From a checkpoint of a small segmentation model.
Model: 64-pixel images, norm layernorm.
Rows from block 11 of a small segmentation model, named by matrix and row number. Rows with one number within an expert belong to one neuron, the router's apart. Each number is 128 + 32 x the weight over its row's rms, rounded and kept within 0 to 255. All counts start at 0. Numbers have three digits each.
After each expert's rows are labels from the 100 images, of 14976, where the router gives the expert most weight on average: "strongest on" is what is common among them. Only what is clearly more common there than usual is listed. The data: Sentinel-2 satellite tiles (TerraMesh). In brackets: how many of the 100.
# router: router (model.blocks.11.mlp.router.weight, 8x192, trained with AdamW), inputs 64-127
# up: expert up (model.blocks.11.mlp.up, 8x96x192), inputs 64-127
# down: expert down (model.blocks.11.mlp.down, 8x192x96, transposed), outputs 64-127

# expert 3
router.3:160184117092088126151157116128176203148104117119130116108149146126108141121138058110120115128130094186115118121106148134156131141168129130138155105043118139182169054154076160108160123074123139
up.0:142146125107124092113133155091124104114124107084149120142127064092255117121105117111160131133135172136104087055125144107150170154118141141179123121166106102125105092115140157149140145097133143
down.0:116130110113158107080121205145092117103134166107145132148121166112103149133161126129150119100132163170195155134181132074150155069172144134097123115127180102093090139174145069095128136166143119
up.1:063096099100142174074121064105150078165114131155172153121115095151148120120100096134137078136172119087140145107113128136113102144138155077177073192158155177155213213133097122094139086177139119
down.1:167174139153148074153084133150073143144084203112105147108119121157138147105096100157093181152092086120181140132107168105104114047145168141093160074161144120106080114175157148153073137105161116
up.2:139118136146111113153155174161181111129141073129121116148124139126065122143113167104145133137135106098101116091159153106212065191109156139147212096064104129108078147122162101124160105135118141
down.2:127129106077128107119174120167130115115149107147176128127114138126057120126110138081153081171150205113106127154178066162100191205143089146082123176137188079138103151118111142175094134165141076
up.3:110112094136115152159164117153118099117100122169145186135132115152142133123127212068148133142116120069105132152114107118094136176158105118125134165187131140134164136164143103145140091094140127
down.3:064161159128126140138096130118119150181112163153069110134110101121222145129147126116153138118137100146151188120116055126144134097113120133112050148163116153112114135155136088100126126213114152
up.4:114097110124106114110152122167100089143125139104151189158120112121189087169129121126141130130135108105083148122107175101083186145195087139164119056088127165146159119160095110173101122028143184
down.4:162131153093130127161101101038128142113169109088130098158152130154125151112167153106097091171156163134171105123163075119153122063091133134127137152131144112130121158052164134106137114190126148
up.5:167126123097159117068120131164054116096176147133148110152132222131085132169132165072114137075153107117137128107109125115055166140114141094147147135133102150082179175104201117150087121135105123
down.5:219136114129107086171148135151107161138116109155124121164097170117208148075126143157127119117116167123129156136154149113108076155112136122119101047130183132132102145158104136069110171185097096
up.6:168105176169126107122161121138146132160153150109148147171092114115106164107139173153131126101087148159123155140147106104147163186132111141072128180087170101156105077176154114105144065140106146
down.6:093126069144143149087071135161136165133113151128127108095114103147097121112133167105142110128135112134106098168146125161081108080094166100128081080169109130095115072114094139121071148161136060
up.7:159132108137123091098174113125151080149032111128122127100162138129175130177156115099168098187114147131123133133143105071069114150156130142131114126061062105052134152164127116096126096128114128
down.7:183172090098071139107145180131069141138120127132082114074131174121096113090112158212120129098141133163074107181152138158139135119109153092154070148134145155150168132141067177202147165080132130
up.8:133119115109106077168064163072109164075136109155143153142098139107130155068149145111164101069169110117095149150135058176142156149128153126149071131137209125137155125118115121141166098148110095
down.8:096102103169159161106140116144197135155116087127144109128145111152077127131116069124107186174092154133106109094166176111152085107169118122162209157168076099132195106106145096088123175129131143
up.9:136095175082151133132135161087132073144118169129187191111136167142128145160083144132116126139131109046049125133135156137114165099163148115092127170121145164133180135123134152159136158155159207
down.9:165113041119114140165117104131132182112117131124129092123091071106007138088099059144125118164152166176134105135122114132127113177125123110069143070135169081149076131143120155105161104109128079
up.10:166149076130114125098150095155143102113144145120135151141134188133113131117112076137118116089144099144161128185108108076129133178102129091146176100100143107136164119124154144096138121128126136
down.10:176145126119110148140167170068089089099095169133118141161081130116138112104114173043147131154090138077093133145131113063107184201152112141208137088167127144158164084101115155145182113095108096
strongest on: main land cover: rangeland (65); bare ground (56); main land cover: bare ground (25)

# expert 4
router.4:142054168188171158154093066100070086098158101116091102093169140114158104159147125115120119107115160140133130112151078145083104108097104141070076103162106144138096177111179094110076122180119151
up.0:147093058122137096095119121121073109151081138101154104108154182143074112114126119074157115102114136132149104173174084133143161085106155102118097208160184084082112061125074164088181136097117154
down.0:073075150105148148121128090074140166142162083144146167136117093129148150098163163154119081106141104105138152112132095048048094119137107090112134063180185131154111089124158098156132133137130103
up.1:062119123113117101135138157109116066107132113114132129107148120106009138101113142137165136119139125124146113019147134106167194116111139137187092066174181120152087140121161161129139126116164109
down.1:106157140071129132172158112152096136197089130128122135153121130106217141103132096171149102142127114102142110081121135134064109098129113160138061113094128068120137124161057236169118099122115105
up.2:138093110133118108096041135191109135109136099160131186150186197110255140111148154110114125120140155144146136118130092097123114140158115115124121158157157157122178074097072087126103163147133162
down.2:083128177124135143110159182155155168139156126180105122152133155083049132113146144130100141090132137148147143105176126065159121162145104161185077110144155056112083090080153158112070096159138066
up.3:140142171125075131120062132131144166122101150118143128128078107131255119161166110062119122126146111157132105102123107148205144154132132132099114166086107118166102072101121106116075139145108182
down.3:165113153144153109091123105154148110144119154098172142126109069113046134147141104165088081166115127126167137110142166128198141229097089142114101133063075073094110073147114197120144114118158127
up.4:023093087153125091145142096091141121105125114158166115108122094164123124158121114157113101081096091149170108087179086134120151113154167082137133173216166110130119120114166146062173141086114198
down.4:051123107098151106163116094137154068138155099123132096138156153163068129088128138099100151167111125096166125142108097207149149119126148130142130093151127124132188204136131109178111125132166093
up.5:121137176141140137184145118181155141165072089152109133116191058165120113157114075060117120112131089141175150142088106180124134146136161123095174087067083137164114087092136130111122124121158182
down.5:203109179129121100141138137081195134159163120102134162128052090125086132126149149214169099155131106102170121140104120191194198095110161097147105145139093078144149089185140151109114075124098110
up.6:112181143146100154125103109186073163121121190150119129163129113132149086063132079110150109050118123139106140138118255117044148162146138133128129077109137112139164139123113104137097112165138131
down.6:142131159115106124153107175127074209096121114139133137130097132137192137087113106088133125089139108133092126170084127111120161152188126130219141068143210149119157196130101138114136135186114136
up.7:100113051127091103100100104136133139059101140157118175143100162144149132120123069116149132152156121116131128143115089123139177126123116112084159140162127169141153123185120071112076135174151138
down.7:174080022152164202083123135159105070092178118119097022114131166128139095204126205105122117139095169156148195151108148108101137160176143112106109106112077134089114141133129108134120150103140118
up.8:140135099152100129132162088132150129149175124149138144093174035106158127108135123137101105151166101132117085101118173149140180106120080135096113020110122149149145129124097182187121158133167138
down.8:157103125152093095084092115116157148084131095140134126098091215109134153159144128144094098064117107119125127117091159074184180126144134067146250080141136112119129096100158110113179109190163089
up.9:099142118122167158105140124047142152088159150115090127142121154158105158126081110121119133048125148120126145108100082118146126036119192140122137129147145183141152112120139182103112147099080149
down.9:122106168152136145153101107168102107140131141137085098099144101187112103148081086133076167128116151116134124165100033150091134119152110163136151169124175102152158178153100115147103116150168076
up.10:120099178142133169110144109143128106051135135132129154121177177122086133148107098134142146122112123079080180176075149138099112129165157139067158160146149130122078062167136118102138149135089132
down.10:137147210103151054120127175121056142128092148166134079130088122151151115115117136114080133112175052131162153129109112078069107043165199108140121135162124142081105156115095130125169134110160112
strongest on: trees (96); clouds (95); main land cover: trees (87)

# expert 1
router.1:181145087137133187141204087051119117104105142098133147054146140118082115100158126100161145107146087155125128150177179108150141207159093150160180109118124080131171155141127145199105109096105150
up.0:098100153107148164172112130116129098154145123135134097113107171139177111155151131155066145144155103181134104183177132145078114094154118142162123180171131130106156140092163121140108189133174078
down.0:128106162176099108078099117133158173080144129125102145132150242141074168076115137140117118102138156110115059053124170139198171099158118106091127101132129089169151138097160123065101144228111151
up.1:190117126107161131126172137147082170172114167156106136132120108137064154146151174155100104127169156109123106093142152080123124125112141127110132137084055153145143189107194133147072101194153163
down.1:135108157124101155098123102111129132106130125106108087165114040122195112103104120158147147172126107149129126098105128165132129147072157170078095062152191094114119086150126140085147095122111039
up.2:151136116115136143139080159169116119114158117123070111138190134112139117157172165167092104117114167126143141101141230167130163132125128124131101046171118113141108133115116149142122110121138100
down.2:157188086138118135145098113114179165156089089177088138076102162116027192134161112109106132137136125185106171104129128185106171099143155119184094084123113101102156098088101160116086116139150121
up.3:171193101156145080144137169192046142146129143142141065106186194116156109127104212184124134132144112153139167184196181102175079156123159069136163145152165121130101112172146113149099114138128110
down.3:198159171185123173111132125095155116105157124128134068154153203137091122102093153102149110115186127092179083102088051137178138170131062145089149147173137130078119125177099163116107129052153103
up.4:128138102110098103080119142150149101118117130105139136163068161133128135097147142123133122121112112119119131113092120146126144170112079192161140142057104155131151118103067153156132134139091154
down.4:046166062108140179177152112102168142090119135106119102156141162125136132167160109102138123162131162128074079126153166116126116121120159193153138104121144094111104163119125146132169096125121127
up.5:154096155112137172089171146118107121077155139091136170086127137123196119147138129046159164162152087144110078153072181107170177150075127119126138051107114131188149142142104129119113170161116138
down.5:047109107101122148118157122149099113175137143109114109129110098135081159106075141134160146124130114157080167115188098129071074120118116158070085171178101147121118108082123125175105120091075174
up.6:172110163096143108109132103146111128128123085139102106157082145133102126143113096120113141131177156104125105123184148130142137185147112145177160170088146111117109155134172128141200128170136153
down.6:156156092143144089114135143118118141110138133137100044120118112165149086048120102136149088156126141107122123158146103089141131091117130162169111144112146149132074188148131142118142156133129101
up.7:078104112136122154089091116129107133106125159139097098119165077117102135171084109150118148115149136095119115138149106135214195050166156102144167077105108081130148133155094136139120134129096173
down.7:191153123111084121100091093165138139103089164132114143109109069171130114141162112182165117112123152105066153139148180129079116045169124090150115165098082134174097181139129091149138157123121123
up.8:106115114110087139200166142093099114174132103090169144115101078158139132069122122125118143138095179129059113209115148147134190151152095156171194124149121150094178141118076135179134114127115134
down.8:173089112152101127070107123150161162103144092118132070146106249128047142115147143174128094119123151154140144132088106178146144151142153131154107123186077142155151148132134096102176135174102121
up.9:124123121116112109105116102133140150074141110116146196140098162186144152112151154075140128108158115113157088087116115107163134096134157128178145160002178132142110128161133160105161086129099148
down.9:141133129106109142138136110076070108103189119115156105145134051125129118155134088155124119100105132153124144157113186109079132187163065123135160153117132066101113104147120110096100134114121148
up.10:125109165093121087163145127124153098170168123119128077132069156149110099069099155102123166077130130162129123079140165127146099141097115138167182186118151056120149135108126110111171123081113142
down.10:182136162154106126095105143181139149094120114124129136100131152104151137156136159140082116162121167098156159131092186107075121134110163082118146112086128180184114095086125116151141176196126137
strongest on: main land cover: water (53)

# expert 0
router.0:151072090152101138137103114124151086116152147055111176120162086142116155106104118139149115127110123119104132156138173167202150123151091136123212144087152133181141141153095124120105141147129171
up.0:154114133148169175145087127102110112146081150119088097119117152131200164112127138126120085161133120090106140125121025151064097128140115154161095125146106093118123110137146117148121094077121142
down.0:152129112133153082119094105104135138147178137191192104132117159099051156126129064107110199108123074148141085133140149156169184155114103091066159067116189156097141145105127128071180148168134132
up.1:118118107130100100173164132131093150105115164135139141133104119111119129107130075091160126120178076124169089138097145075034155133130123098150166044085084124143143114163130122108141137090112185
down.1:199107122156065092102165113126139110154109177135129163135179129129183042133114164139127085108116122130146084132161168124146159182172119141156076117124154098091136142104150111085133068128111179
up.2:105128126123139148130180116092124164236121197124126172106174075145113076100129049132119141131099103100133116180163121132187163176155123112117089096115144105114143158106148110125123143089161192
down.2:188190177108173064101112160121117086072124099113084148140137124173116131118077125125156139145108146118127118168126141146128142231112093123151159146174144144139149118128075142119179125089111098
up.3:096140179111116166146089127148167041153121141115107146177129136103112112130159152142142158120162125107134178117071096104112146114100076144105126102099119118116143052146115186082126136084128092
down.3:159147115152141149143101143111145173135121147146118153124083129179022176131153105096130133211110097149068137116094183080120143139097094113159137119210081084192093155139120134137090088162171087
up.4:197112065130132128072181124105133108125120132115166155173106147163160083110157102153105144124152120141098125120129060142150203087141110091042086109151120148121131084110149112153086149143161136
down.4:102125130108130155132107088133107163104125109136147078108124137186020123131127090153165134132112080114089144169151185109112088200105100063140133136132115088169144156150141116126121097165121143
up.5:155067056144131142127095068178109133160068103153134154140117151127087138123132178085180153173143149158115145182116205132130107159106077119115138125105116161128167104110117091116162141091125154
down.5:138138102139094141168124134093161112153145120157163054166142200104239097093169116120144111119135119144144155158107147091131125132122143163191127178060209200156088161134111097120124165124107119
up.6:132091130158144157088099075124128132113148092139126078099117154131124108122133178059110151138154115121138115104102145123157074127096129152091160196152144082108095168107157114125146136192149095
down.6:152122135141138115150170108149149155188126136134080157120150034127113153124175155133114132114132109194157124092156173155156124140074152129112073152128124167160146114136117093137068102119148122
up.7:067176121103128117130133160144129156168124100137077159127153239117064134109102080133137124135133108150118116102122158125142124110140097155116114093060123111129188101106128148096121136129135082
down.7:195196128060119139148075156093119112151128145148122111088126119156063115150092143115128130087118128130148134124141090168153098172142162109137142197155124153109105127162127138129118134102118085
up.8:167118176172156173082106113162103208087187061175122139070131193080126175106146082172130119114113164135164124089103131114114136181110126124073111092112157110113091131144188125078093127123095100
down.8:155175179086093129121146135130087061131144156115113109110078141147065112122118136072106155153174122100156155141109104104088126054074110150146141242083134101086175091113120106137120187126138103
up.9:186128226103107113141054078125100151140097129135089149106099211151147119118150117160120136115142119118155093076125090148124102191159165185184116125123182126127154110166113115113176140105112183
down.9:172103044182111092132132119156140103110156120165160119133111113114111125091071097097159180162126151125109100167163192137146152098101122052092138123114139119117080086105124135125078124110157052
up.10:123067181132157092130069081155132186148109083118143119113136167162082085109157148101097104077165129181132113113133160150080123189135137157206159085142146103120221138175096117112112129162149152
down.10:187159098125080144185124111119089094092151132139117152159144102114115133114143117152158119154129150083159140083150185122116132116142139100075095149138165112209048087134129070117111124135133092
strongest on: snow or ice (95); main land cover: snow or ice (87)

# expert 2
router.2:091121119110139146135158172126125073192128177120129124148056167129177112053145082152150139138111077096108117149137118186093164095109152120113118142101121095154125116172126145190114133200119112
up.0:161133147155152095114120090104126188131051094186165150158078206142102129159125101152133099147119114137189119099082106149121138149138095118119057108176129081108114103195107149105123125141162100
down.0:148126184145108078168138158101160118133145100063086129162181124113202110114127122069113141088156139122135075096191167104158101073128105215106130144155101168081050155099191161149141063115136124
up.1:126127169120146112084076089152083164100130116154140081121178071151133158092115147118123130141152145140152147143164153142137157065177178139203108101164090092103141147116120132144114103140133074
down.1:157146119085112094147114143158140092116131094159115132156121137115088092136085085158137136115143144077185114116084099122073111111131118119025150127116159159152126111105115143129117150030185115
up.2:075148164179107160090139148142110132126131171106128144116168028131124090145076159104152144175169109125118111105141097169124114030104119144160055155109162151121144163162120156141118111105110108
down.2:089128117067159121128096131169182113175137149160158165170079141127122139146100111120125152144140120104113124119134185156107166148136136104102100132062134118115139177127092132144217099074089169
up.3:119132145108130109107125162156121154097198137142086146106102127132118086145051172167150116118148164108143162146077197072091144155138095158143086132078143148132117152129134105096104141080116122
down.3:061114083127074140128136139165194095136108116140158122152085114149202126164091121105142114146123137091120131105126125127047132067122122063149095170110128136130161101128076161122151141095128137
up.4:109084076085114144153074118152138132112116114098135116097074146106239135087171109174119156158166165130117123155104142143091097071131151178091113147191138121164098126127074103224137134089137100
down.4:105152155086124142109143126112147172135158075121146075131128186130066096080084089114117108109106128133121119161141100115175130199135113132206155204070143113113153189109125128115199082163104155
up.5:182126117128137097148096072140129182099102105145145189129127180140178120139099106179129118152083109106148125117145060109075132107117137111085115130129158110101105128140116158126106139141138076
down.5:143066145138147139102099156134146128140129144154099109137109162148102102125090147146106135111161150147130123112159161070132125196117063149118098135176139191103087122078146136120122153090110182
up.6:117109111146117157131144154139116152102133114108120177110154065071130133131134130194162121166127116101115100111143070128122102058145139174103086093147144096098105090143163104172086115102099198
down.6:177086115131143137161162124109162098163074157135137155149147167136125147138098118100093119127129098140141109140195101127108146195115062133178106171151154144131113130118117158105067118095161165
up.7:106071148095124194150107132172158102167148104104126147139117106119227123112115126041169151170137161128080113181110166115062097137059132126133117104202219147126120130171063112144131090117074141
down.7:139172113040134136134132158143162173126119133073137127140126110144150123148195131207167109072139120170096152121167102088165139102127125122130099144131127091143122150183133114155120078147074220
up.8:144117142174140127143095154147081120144071117085114121130122046094119116113142177167073156157083180143102179101149163099158127180115142148160163183140166105176116164087129133100156115151153125
down.8:102146100103137210117118133146094131141160181143171131105095077139198146072170077069151113085118152127158168159120059137094112096066066091123168132097170110155209096124129108125136130100126094
up.9:153134135082115075117145135113052115126073150132115132178179120122138139197126156087082135100164094150116093156174148101044050140128162189144058163139143147106132184133184104128104123094153184
down.9:187125169114163144110140165181125178086146083130148108133084086107108160089142137134150099163159129100113125116126156096193163162144146144119127096124088072139055143101110169124126067153114063
up.10:094162150094134121214135165088056105198098145074105111138108158132150131091143163173129151131107110138099131128081150117108142165135083126191115082119119088142151131132049151163113140126115082
down.10:097108110148100176117100116114190160093143125167075118142157190137135080199071140215100189112101100132125157158162116173071149094123160112087165189163155209144157158163145090114132110143105159
strongest on: water (97); main land cover: water (97)

# expert 7
router.7:144116138124151110081103141160108167111182124162150153162123003117168150169084131146137100201126176109174124066054104127149147057094178158111122113147140143146091058109131137086162179113174147
up.0:080198027132115098188092118091105141089086101094121129114078150090167175119112124133117163161070119141187106144146116186128120124135152194074163150130114114130121127170087166118144145156170139
down.0:134106151125117121127165145182110165112171129145146087086146125113111126109080096114092092103123173117119162187136140126146141164162092157112138139112093128130170102158110150154125093195115108
up.1:054123144086150150128152145131151146071181086096079128110098118088180153121113090136160091136105112115102123158133164105138111094092081131147134156138093087166158133181119145113131130121117101
down.1:154120137125194134024111136157091134136142119113175117122123092189119105158111095129160149174157121157124125114092090080089164178133097150143143129108162068133091111120124139124074143149169190
up.2:193108098134137129136129108163096111143127132140152151151137088150189090096165168167132097019146145100092115094107120145147159158134116119128056154132138141151136136128189141092120128162130145
down.2:152148036100138118196199108110100100163086180140098082153159060154120129128052177127136140055155152192127097144209085126130136125133100162170112124123141135117156208129115115135142141088100101
up.3:116080095132082111199119133138153130158139153139145133119172114127000112120109185105155143116144126120099166114143195123167125102138147125104181141199136157097128174109074139111147140118137169
down.3:076099119142182140155097136124145128175187154181147144129149176138255130105172140105142087107136119097129111106162137099117092135097098091124142124121127113135147129121147119117122071105119193
up.4:109100142122140104169135130107172089170095159186131161112162128153188123156145129153090123092122132132097096116143064108153155127165142097140129042139152130148163158121161061092105107118102115
down.4:173124174183171116147109105160149125179094149092076103083103061110085092126140118151160108151143113154175173088140165087092144154092061119113151187188104188087099093165184130099166124085173118
up.5:147148133166117125159110167149107136058132129147154120097152000119213120098115131115126108094127135143150110151153172173102048116138144141172116107089188095065148107093127066122099162136142111
down.5:130104087182139126164161146115161142163097163141101121083130054135146140201110110158119124133112097131119122137169033231180168046114153129157128153118130200178191115120090151067108083116098061
up.6:144150150131136098073125135120182060117156132113127133158172127132172117170131131086131118131164097094144090125149077091059151112115146106142228105114075104102127138110160130139144077105094095
down.6:095200166100157105186165132091069124173104148138099089118165138132108144124113089185094127094135077151132138097174094180123144190113113180052102126198125105120160131193118196117104101113158132
up.7:060143126108146188124126123149159124130149089144120124091140052144182140148076150144162144059076125134110110116114141141115108245140129071179142138102148154181120100092116101161156163146144131
down.7:154110112159130141176160136141070155161106101160154086131154081138054122108123154182110165120163145148124122115130150174084144146131092121105111085117198142097107100123131086135064169086158082
up.8:084081130155131150125090119134149162174162112098144136104061130104204157153120123142111191112103116172135135108101093140105151170067114119183106099118081125138098112082155154171138138113103166
down.8:113138128115149156082101116119128172124098103119148099108076118127039139069116122138159148125103079164087144117104142149092133154139171134177197055162109096143133087138138159156090148133145159
up.9:132093151127105107135121105149188135123104117100119122105150056167153130137125125116117135100176128139132096110154187078121085111140131093166157123132154060170138089159093063142128119094080121
down.9:121124104137183171050095150134126123057156095124170126133209144158115135087116149143202146203132171098097144130117109133167119164111149101104059112105123140143119156096124117157122116094111150
up.10:122164153141193145117091084110074193131147127062118099105124095166144102105114085102123160168104091114140124143150167127102152082129125119119071158224116122109111224134149130134216168152147157
down.10:064137190125084120117158136143101126148069140148121124108108177128094137094196180126132127120134140120094147136094123183123085255121117128178121093100110141166186095107129133165002147145103139
strongest on: built area (87); crops (80); main land cover: built area (41)

# expert 6
router.6:097122170081155056154101136159128145182086154165136095126073140139067160157097142175127126099160126136168137146102103136080092149119188123176084147150164136088162160129137158100112143166132072
up.0:078102139131131173155158149164125146134100122125151143101146156160162122156128181054148130108146158123076128196141089101133093141135111098132088149180088129115216100117082062150109120091102133
down.0:095123146086118162088137126109098097114132120110061195154109242122130133159183086170120152113112127129115161099120174126163131193128069121107166163100119128136062131087150112145125125099108221
up.1:119136113150110107126120137128133128175153084126192131116104087139119111103186101145129080084152165132077155095094175137209139116153080103100085169108116125213190144145123109086132137170142116
down.1:132115150144117158128135143141116115103111131127112107190114136100171129156095085166114141136078097118121162223168118083092130171125105132154161107174165141084125156152163151083139075142066075
up.2:168113192104132069119131089119074109078141129091092172180126028129216140111096159096161126129136170146152089081172053124151016094092117139150154162152126104134130203098118120182117132170153121
down.2:094168080076126175162153048101178113139136120113148129089139148101103110123122116177114153131125130112109133119148151079153126037145082127092139103207151063176126158161098113105184074077130098
up.3:111131119129102112152119151146099155136172117101127187164145063107109147101074148141118153092098132157172143185157173133121133087127166144074150059176124096088168107164116097091152117085118064
down.3:028143176114123134113092153181128097106153140155135134165143178099152135125128150117121097129158161109135086133116114146162136124161156093050127198146166093172142101130136110099131161104156147
up.4:183197139110101122103097159150076185100059130127135070155109203129107152111142158117126166109136108131149194104148158170143083110123173122107113169121127104143176121136119117121107107114098120
down.4:143135072102147127115097147164101122060137136088134090164148242109177145162146185130178175113126136165098122121086154063162141144095089113177137154166109216129084099127153146175185130155125159
up.5:111081150112099171104074120120072128114126153111123167123117001091136109126156121068156112145189151128090149148147127092102080106137129112115178181183109165094081131141128070141105151107083086
down.5:193148126127145136128159145176123073143156141116120135133164043125043156162152086184161117133110180109112131139098161146167121102118104125102059073137160089183135121161118132126108137086131141
up.6:173170080099116126145150153181074059161093172126153098100100058158187142182118143138173170115163116128124121097134117134087102169134137104099128111125158096150086145139117133136102110188118170
down.6:201139087101164108127139142174081149132133149089143088133181066140128113127098114084134127181160135120146106123111117083144156042108126144149102141182114129148108130184138169130167110098135106
up.7:169109104145117120074070109103065088110110082136155071164132082096151101137160123130133123116108132141133126070109180197181156151133130114108077146126080123157092117140177119107160159134203149
down.7:146144110109093119105110130097155136118063098133131117107208037150112147066173123156131112122136160120142107129184099172070157097130098154123113098155115113088116204124097152139155073151086135
up.8:062144114145140135157197111135160104170134176115096135130192101154126119082065137124146153155133143077138106171163110126178133085118135077130158133090173128107173126127162062075155147105118169
down.8:071099124133132094159111099152146078193146085111139090133107118145109144152155144116167080122166128176175116147080116076125160187097104118121132137103090135140072127144192125108110088179124057
up.9:013083198119120167173107149130167163087157093148157153151140181124076119117101114153149126073119118118145116159107169110154209088082111118157148146083064153139162171082101100168123149137147150
down.9:088138134087121152138115162165119094143113179134110117146106101157171102134160120157127163140174171099127119158112051146097162074129145132065119171134152074158164149104162103137098130070125086
up.10:178145150118135145128105155115097104193152135143108143184155120137103127149141108055136107116120174087128153171166149060131052159054131134137160152108180132056101134155108137144144110071102095
down.10:124122082164121000055128109095101118030120117138129142171147066147112128162144149153051099107150110104121175130171097136153130120159105143189119153093137119144141122068128130122111089131156218
strongest on: trees (96); main land cover: trees (87)

# expert 5
router.5:071173164132090062130145198146115143087096087121147096149133236104176144134162178132129104101143152190101128206112137132137108176175110124141092138177116149075140087152095104112169116094050084
up.0:153101128172125088098144067118163158136096109142137117105079115135084128189161149107102138159107129127098148150086095138151113124118107143166122129020090120129143153137154149116118113165140147
down.0:081101187168173097154143143124130084162127112138095090169146149142146095150117074126129133089123118092168142121118136123195134163090096119135151195137134145083121165143160123088129139140133057
up.1:127174068139147140142117109076154102128081112143187138108165206140098126151140149087129131137120103129150117080198164111188071084135165123140151169096107116129129114158136142107200091213108120
down.1:183173048160174124125120098131141153093175175129141100118129174127146121105089101057136106139189159098100081095130150113165144139088093126132142059162231145099098113124148110099124158109054153
up.2:165120145141142117159096122107049110180141122074148162091184224142073166087116133151110162150127131165157144147132150129121071129117017114174128155105148149146099113118134160146100172135143130
down.2:105069074199105123066170117131210152132125052163127101158121100137080110111140140145136112163112108110138101104186059168142209109155165131064114140105145153113136114085164135139077142096126152
up.3:138136179141160169140109121092107183088189126116116096105134101127069125088108133134144139182137131121128110085158201148195151117095134144105125171123095070117118067131132201094104138114144142
down.3:146132151150114145104170153083139147103145111156127117129125147149169111128088092138111180123136097135160172138140149128116089093122117128152125184079120096169132132180098084106130176158068017
up.4:162170163108170084149122118196095105197108158132119083090082088164124101103173127074119144192193094172120147127161061126228111113133106079122113097108117153110168205125187056132159126086096160
down.4:185143233168138123159114128096176156138112103072145148174135173151154109134142178120114174154145099109156173174052146106094173127099148154152130104115187130060088108113121201058149151125113084
up.5:136127085152126158137131156090069077072085137106155119089140092098113138169140104063163137143129128155127118129082173147080159164114106109125215108156114143115119101120132148105135143148161129
down.5:172130164155133106157103125039079112140206103047146126125158104150148116147111149103156126105133126137138094114105043152065136123131138140081092146110119099136184126136139152155157137171146175
up.6:062080182133130126120030135167123149132145151125107144099143093113103166088174115196152132129148145140148127114191133143116137078050100167129100117125165098175178183129096157124117109186106158
down.6:097174071138119103162117159148058123081146114179072150094108058122130115119118156078081126123090111143151112133156147081101129037162179196110201144117169134067124123092129159137155151096159045
up.7:138126000125131131101130115080148115147187138190100101106085255147071133105156177136142122130134139092135125083132090130102130093150131116123097123095127092133092129120152146167167126157147170
down.7:031130069139155117168104059097099129072101117084136111121160191126095165135134074164151172125080126138120089075129184087160151152100067115152079091201161151155120136139083154121143168150144104
up.8:132074138160126094093131164119091174138131138169125132117086137141084087165139172133083123138110092126108162123150121127145127142166124125137091175087071201098159143187155095099130140137113059
down.8:129167083106115142179132153138158071124098183090097093168118146086170138174111093175157124097183128149131108158154150130084132108131103081118119115155175129143105137212170138127085122130094160
up.9:056110111125174048140128135133192093096103158130129198070116100145040160109101040165103103166137148128119123150170120126104178218148124087108130121131151112122183093129121117092122174139182131
down.9:137097186145087144138147099133146127171189136140163160140094145126170130144134137036124121135139169103156108076105129042124161118112128163119162162118133160116076176132142122117116090181138120
up.10:209141091110093135111151110177090082135101129083136150148098140130150116097139165139141171090145123108129126157101138125166121124103084107116184142176103104117167111128105147197132118126122151
down.10:158145100122108135128155171182164119151109150164189137160171114160157111156092151108111156128127080118140160139145054157147167190116152155122112109052150131130124144142087084137143140155132076
strongest on: trees (93); main land cover: trees (50); main land cover: rangeland (44)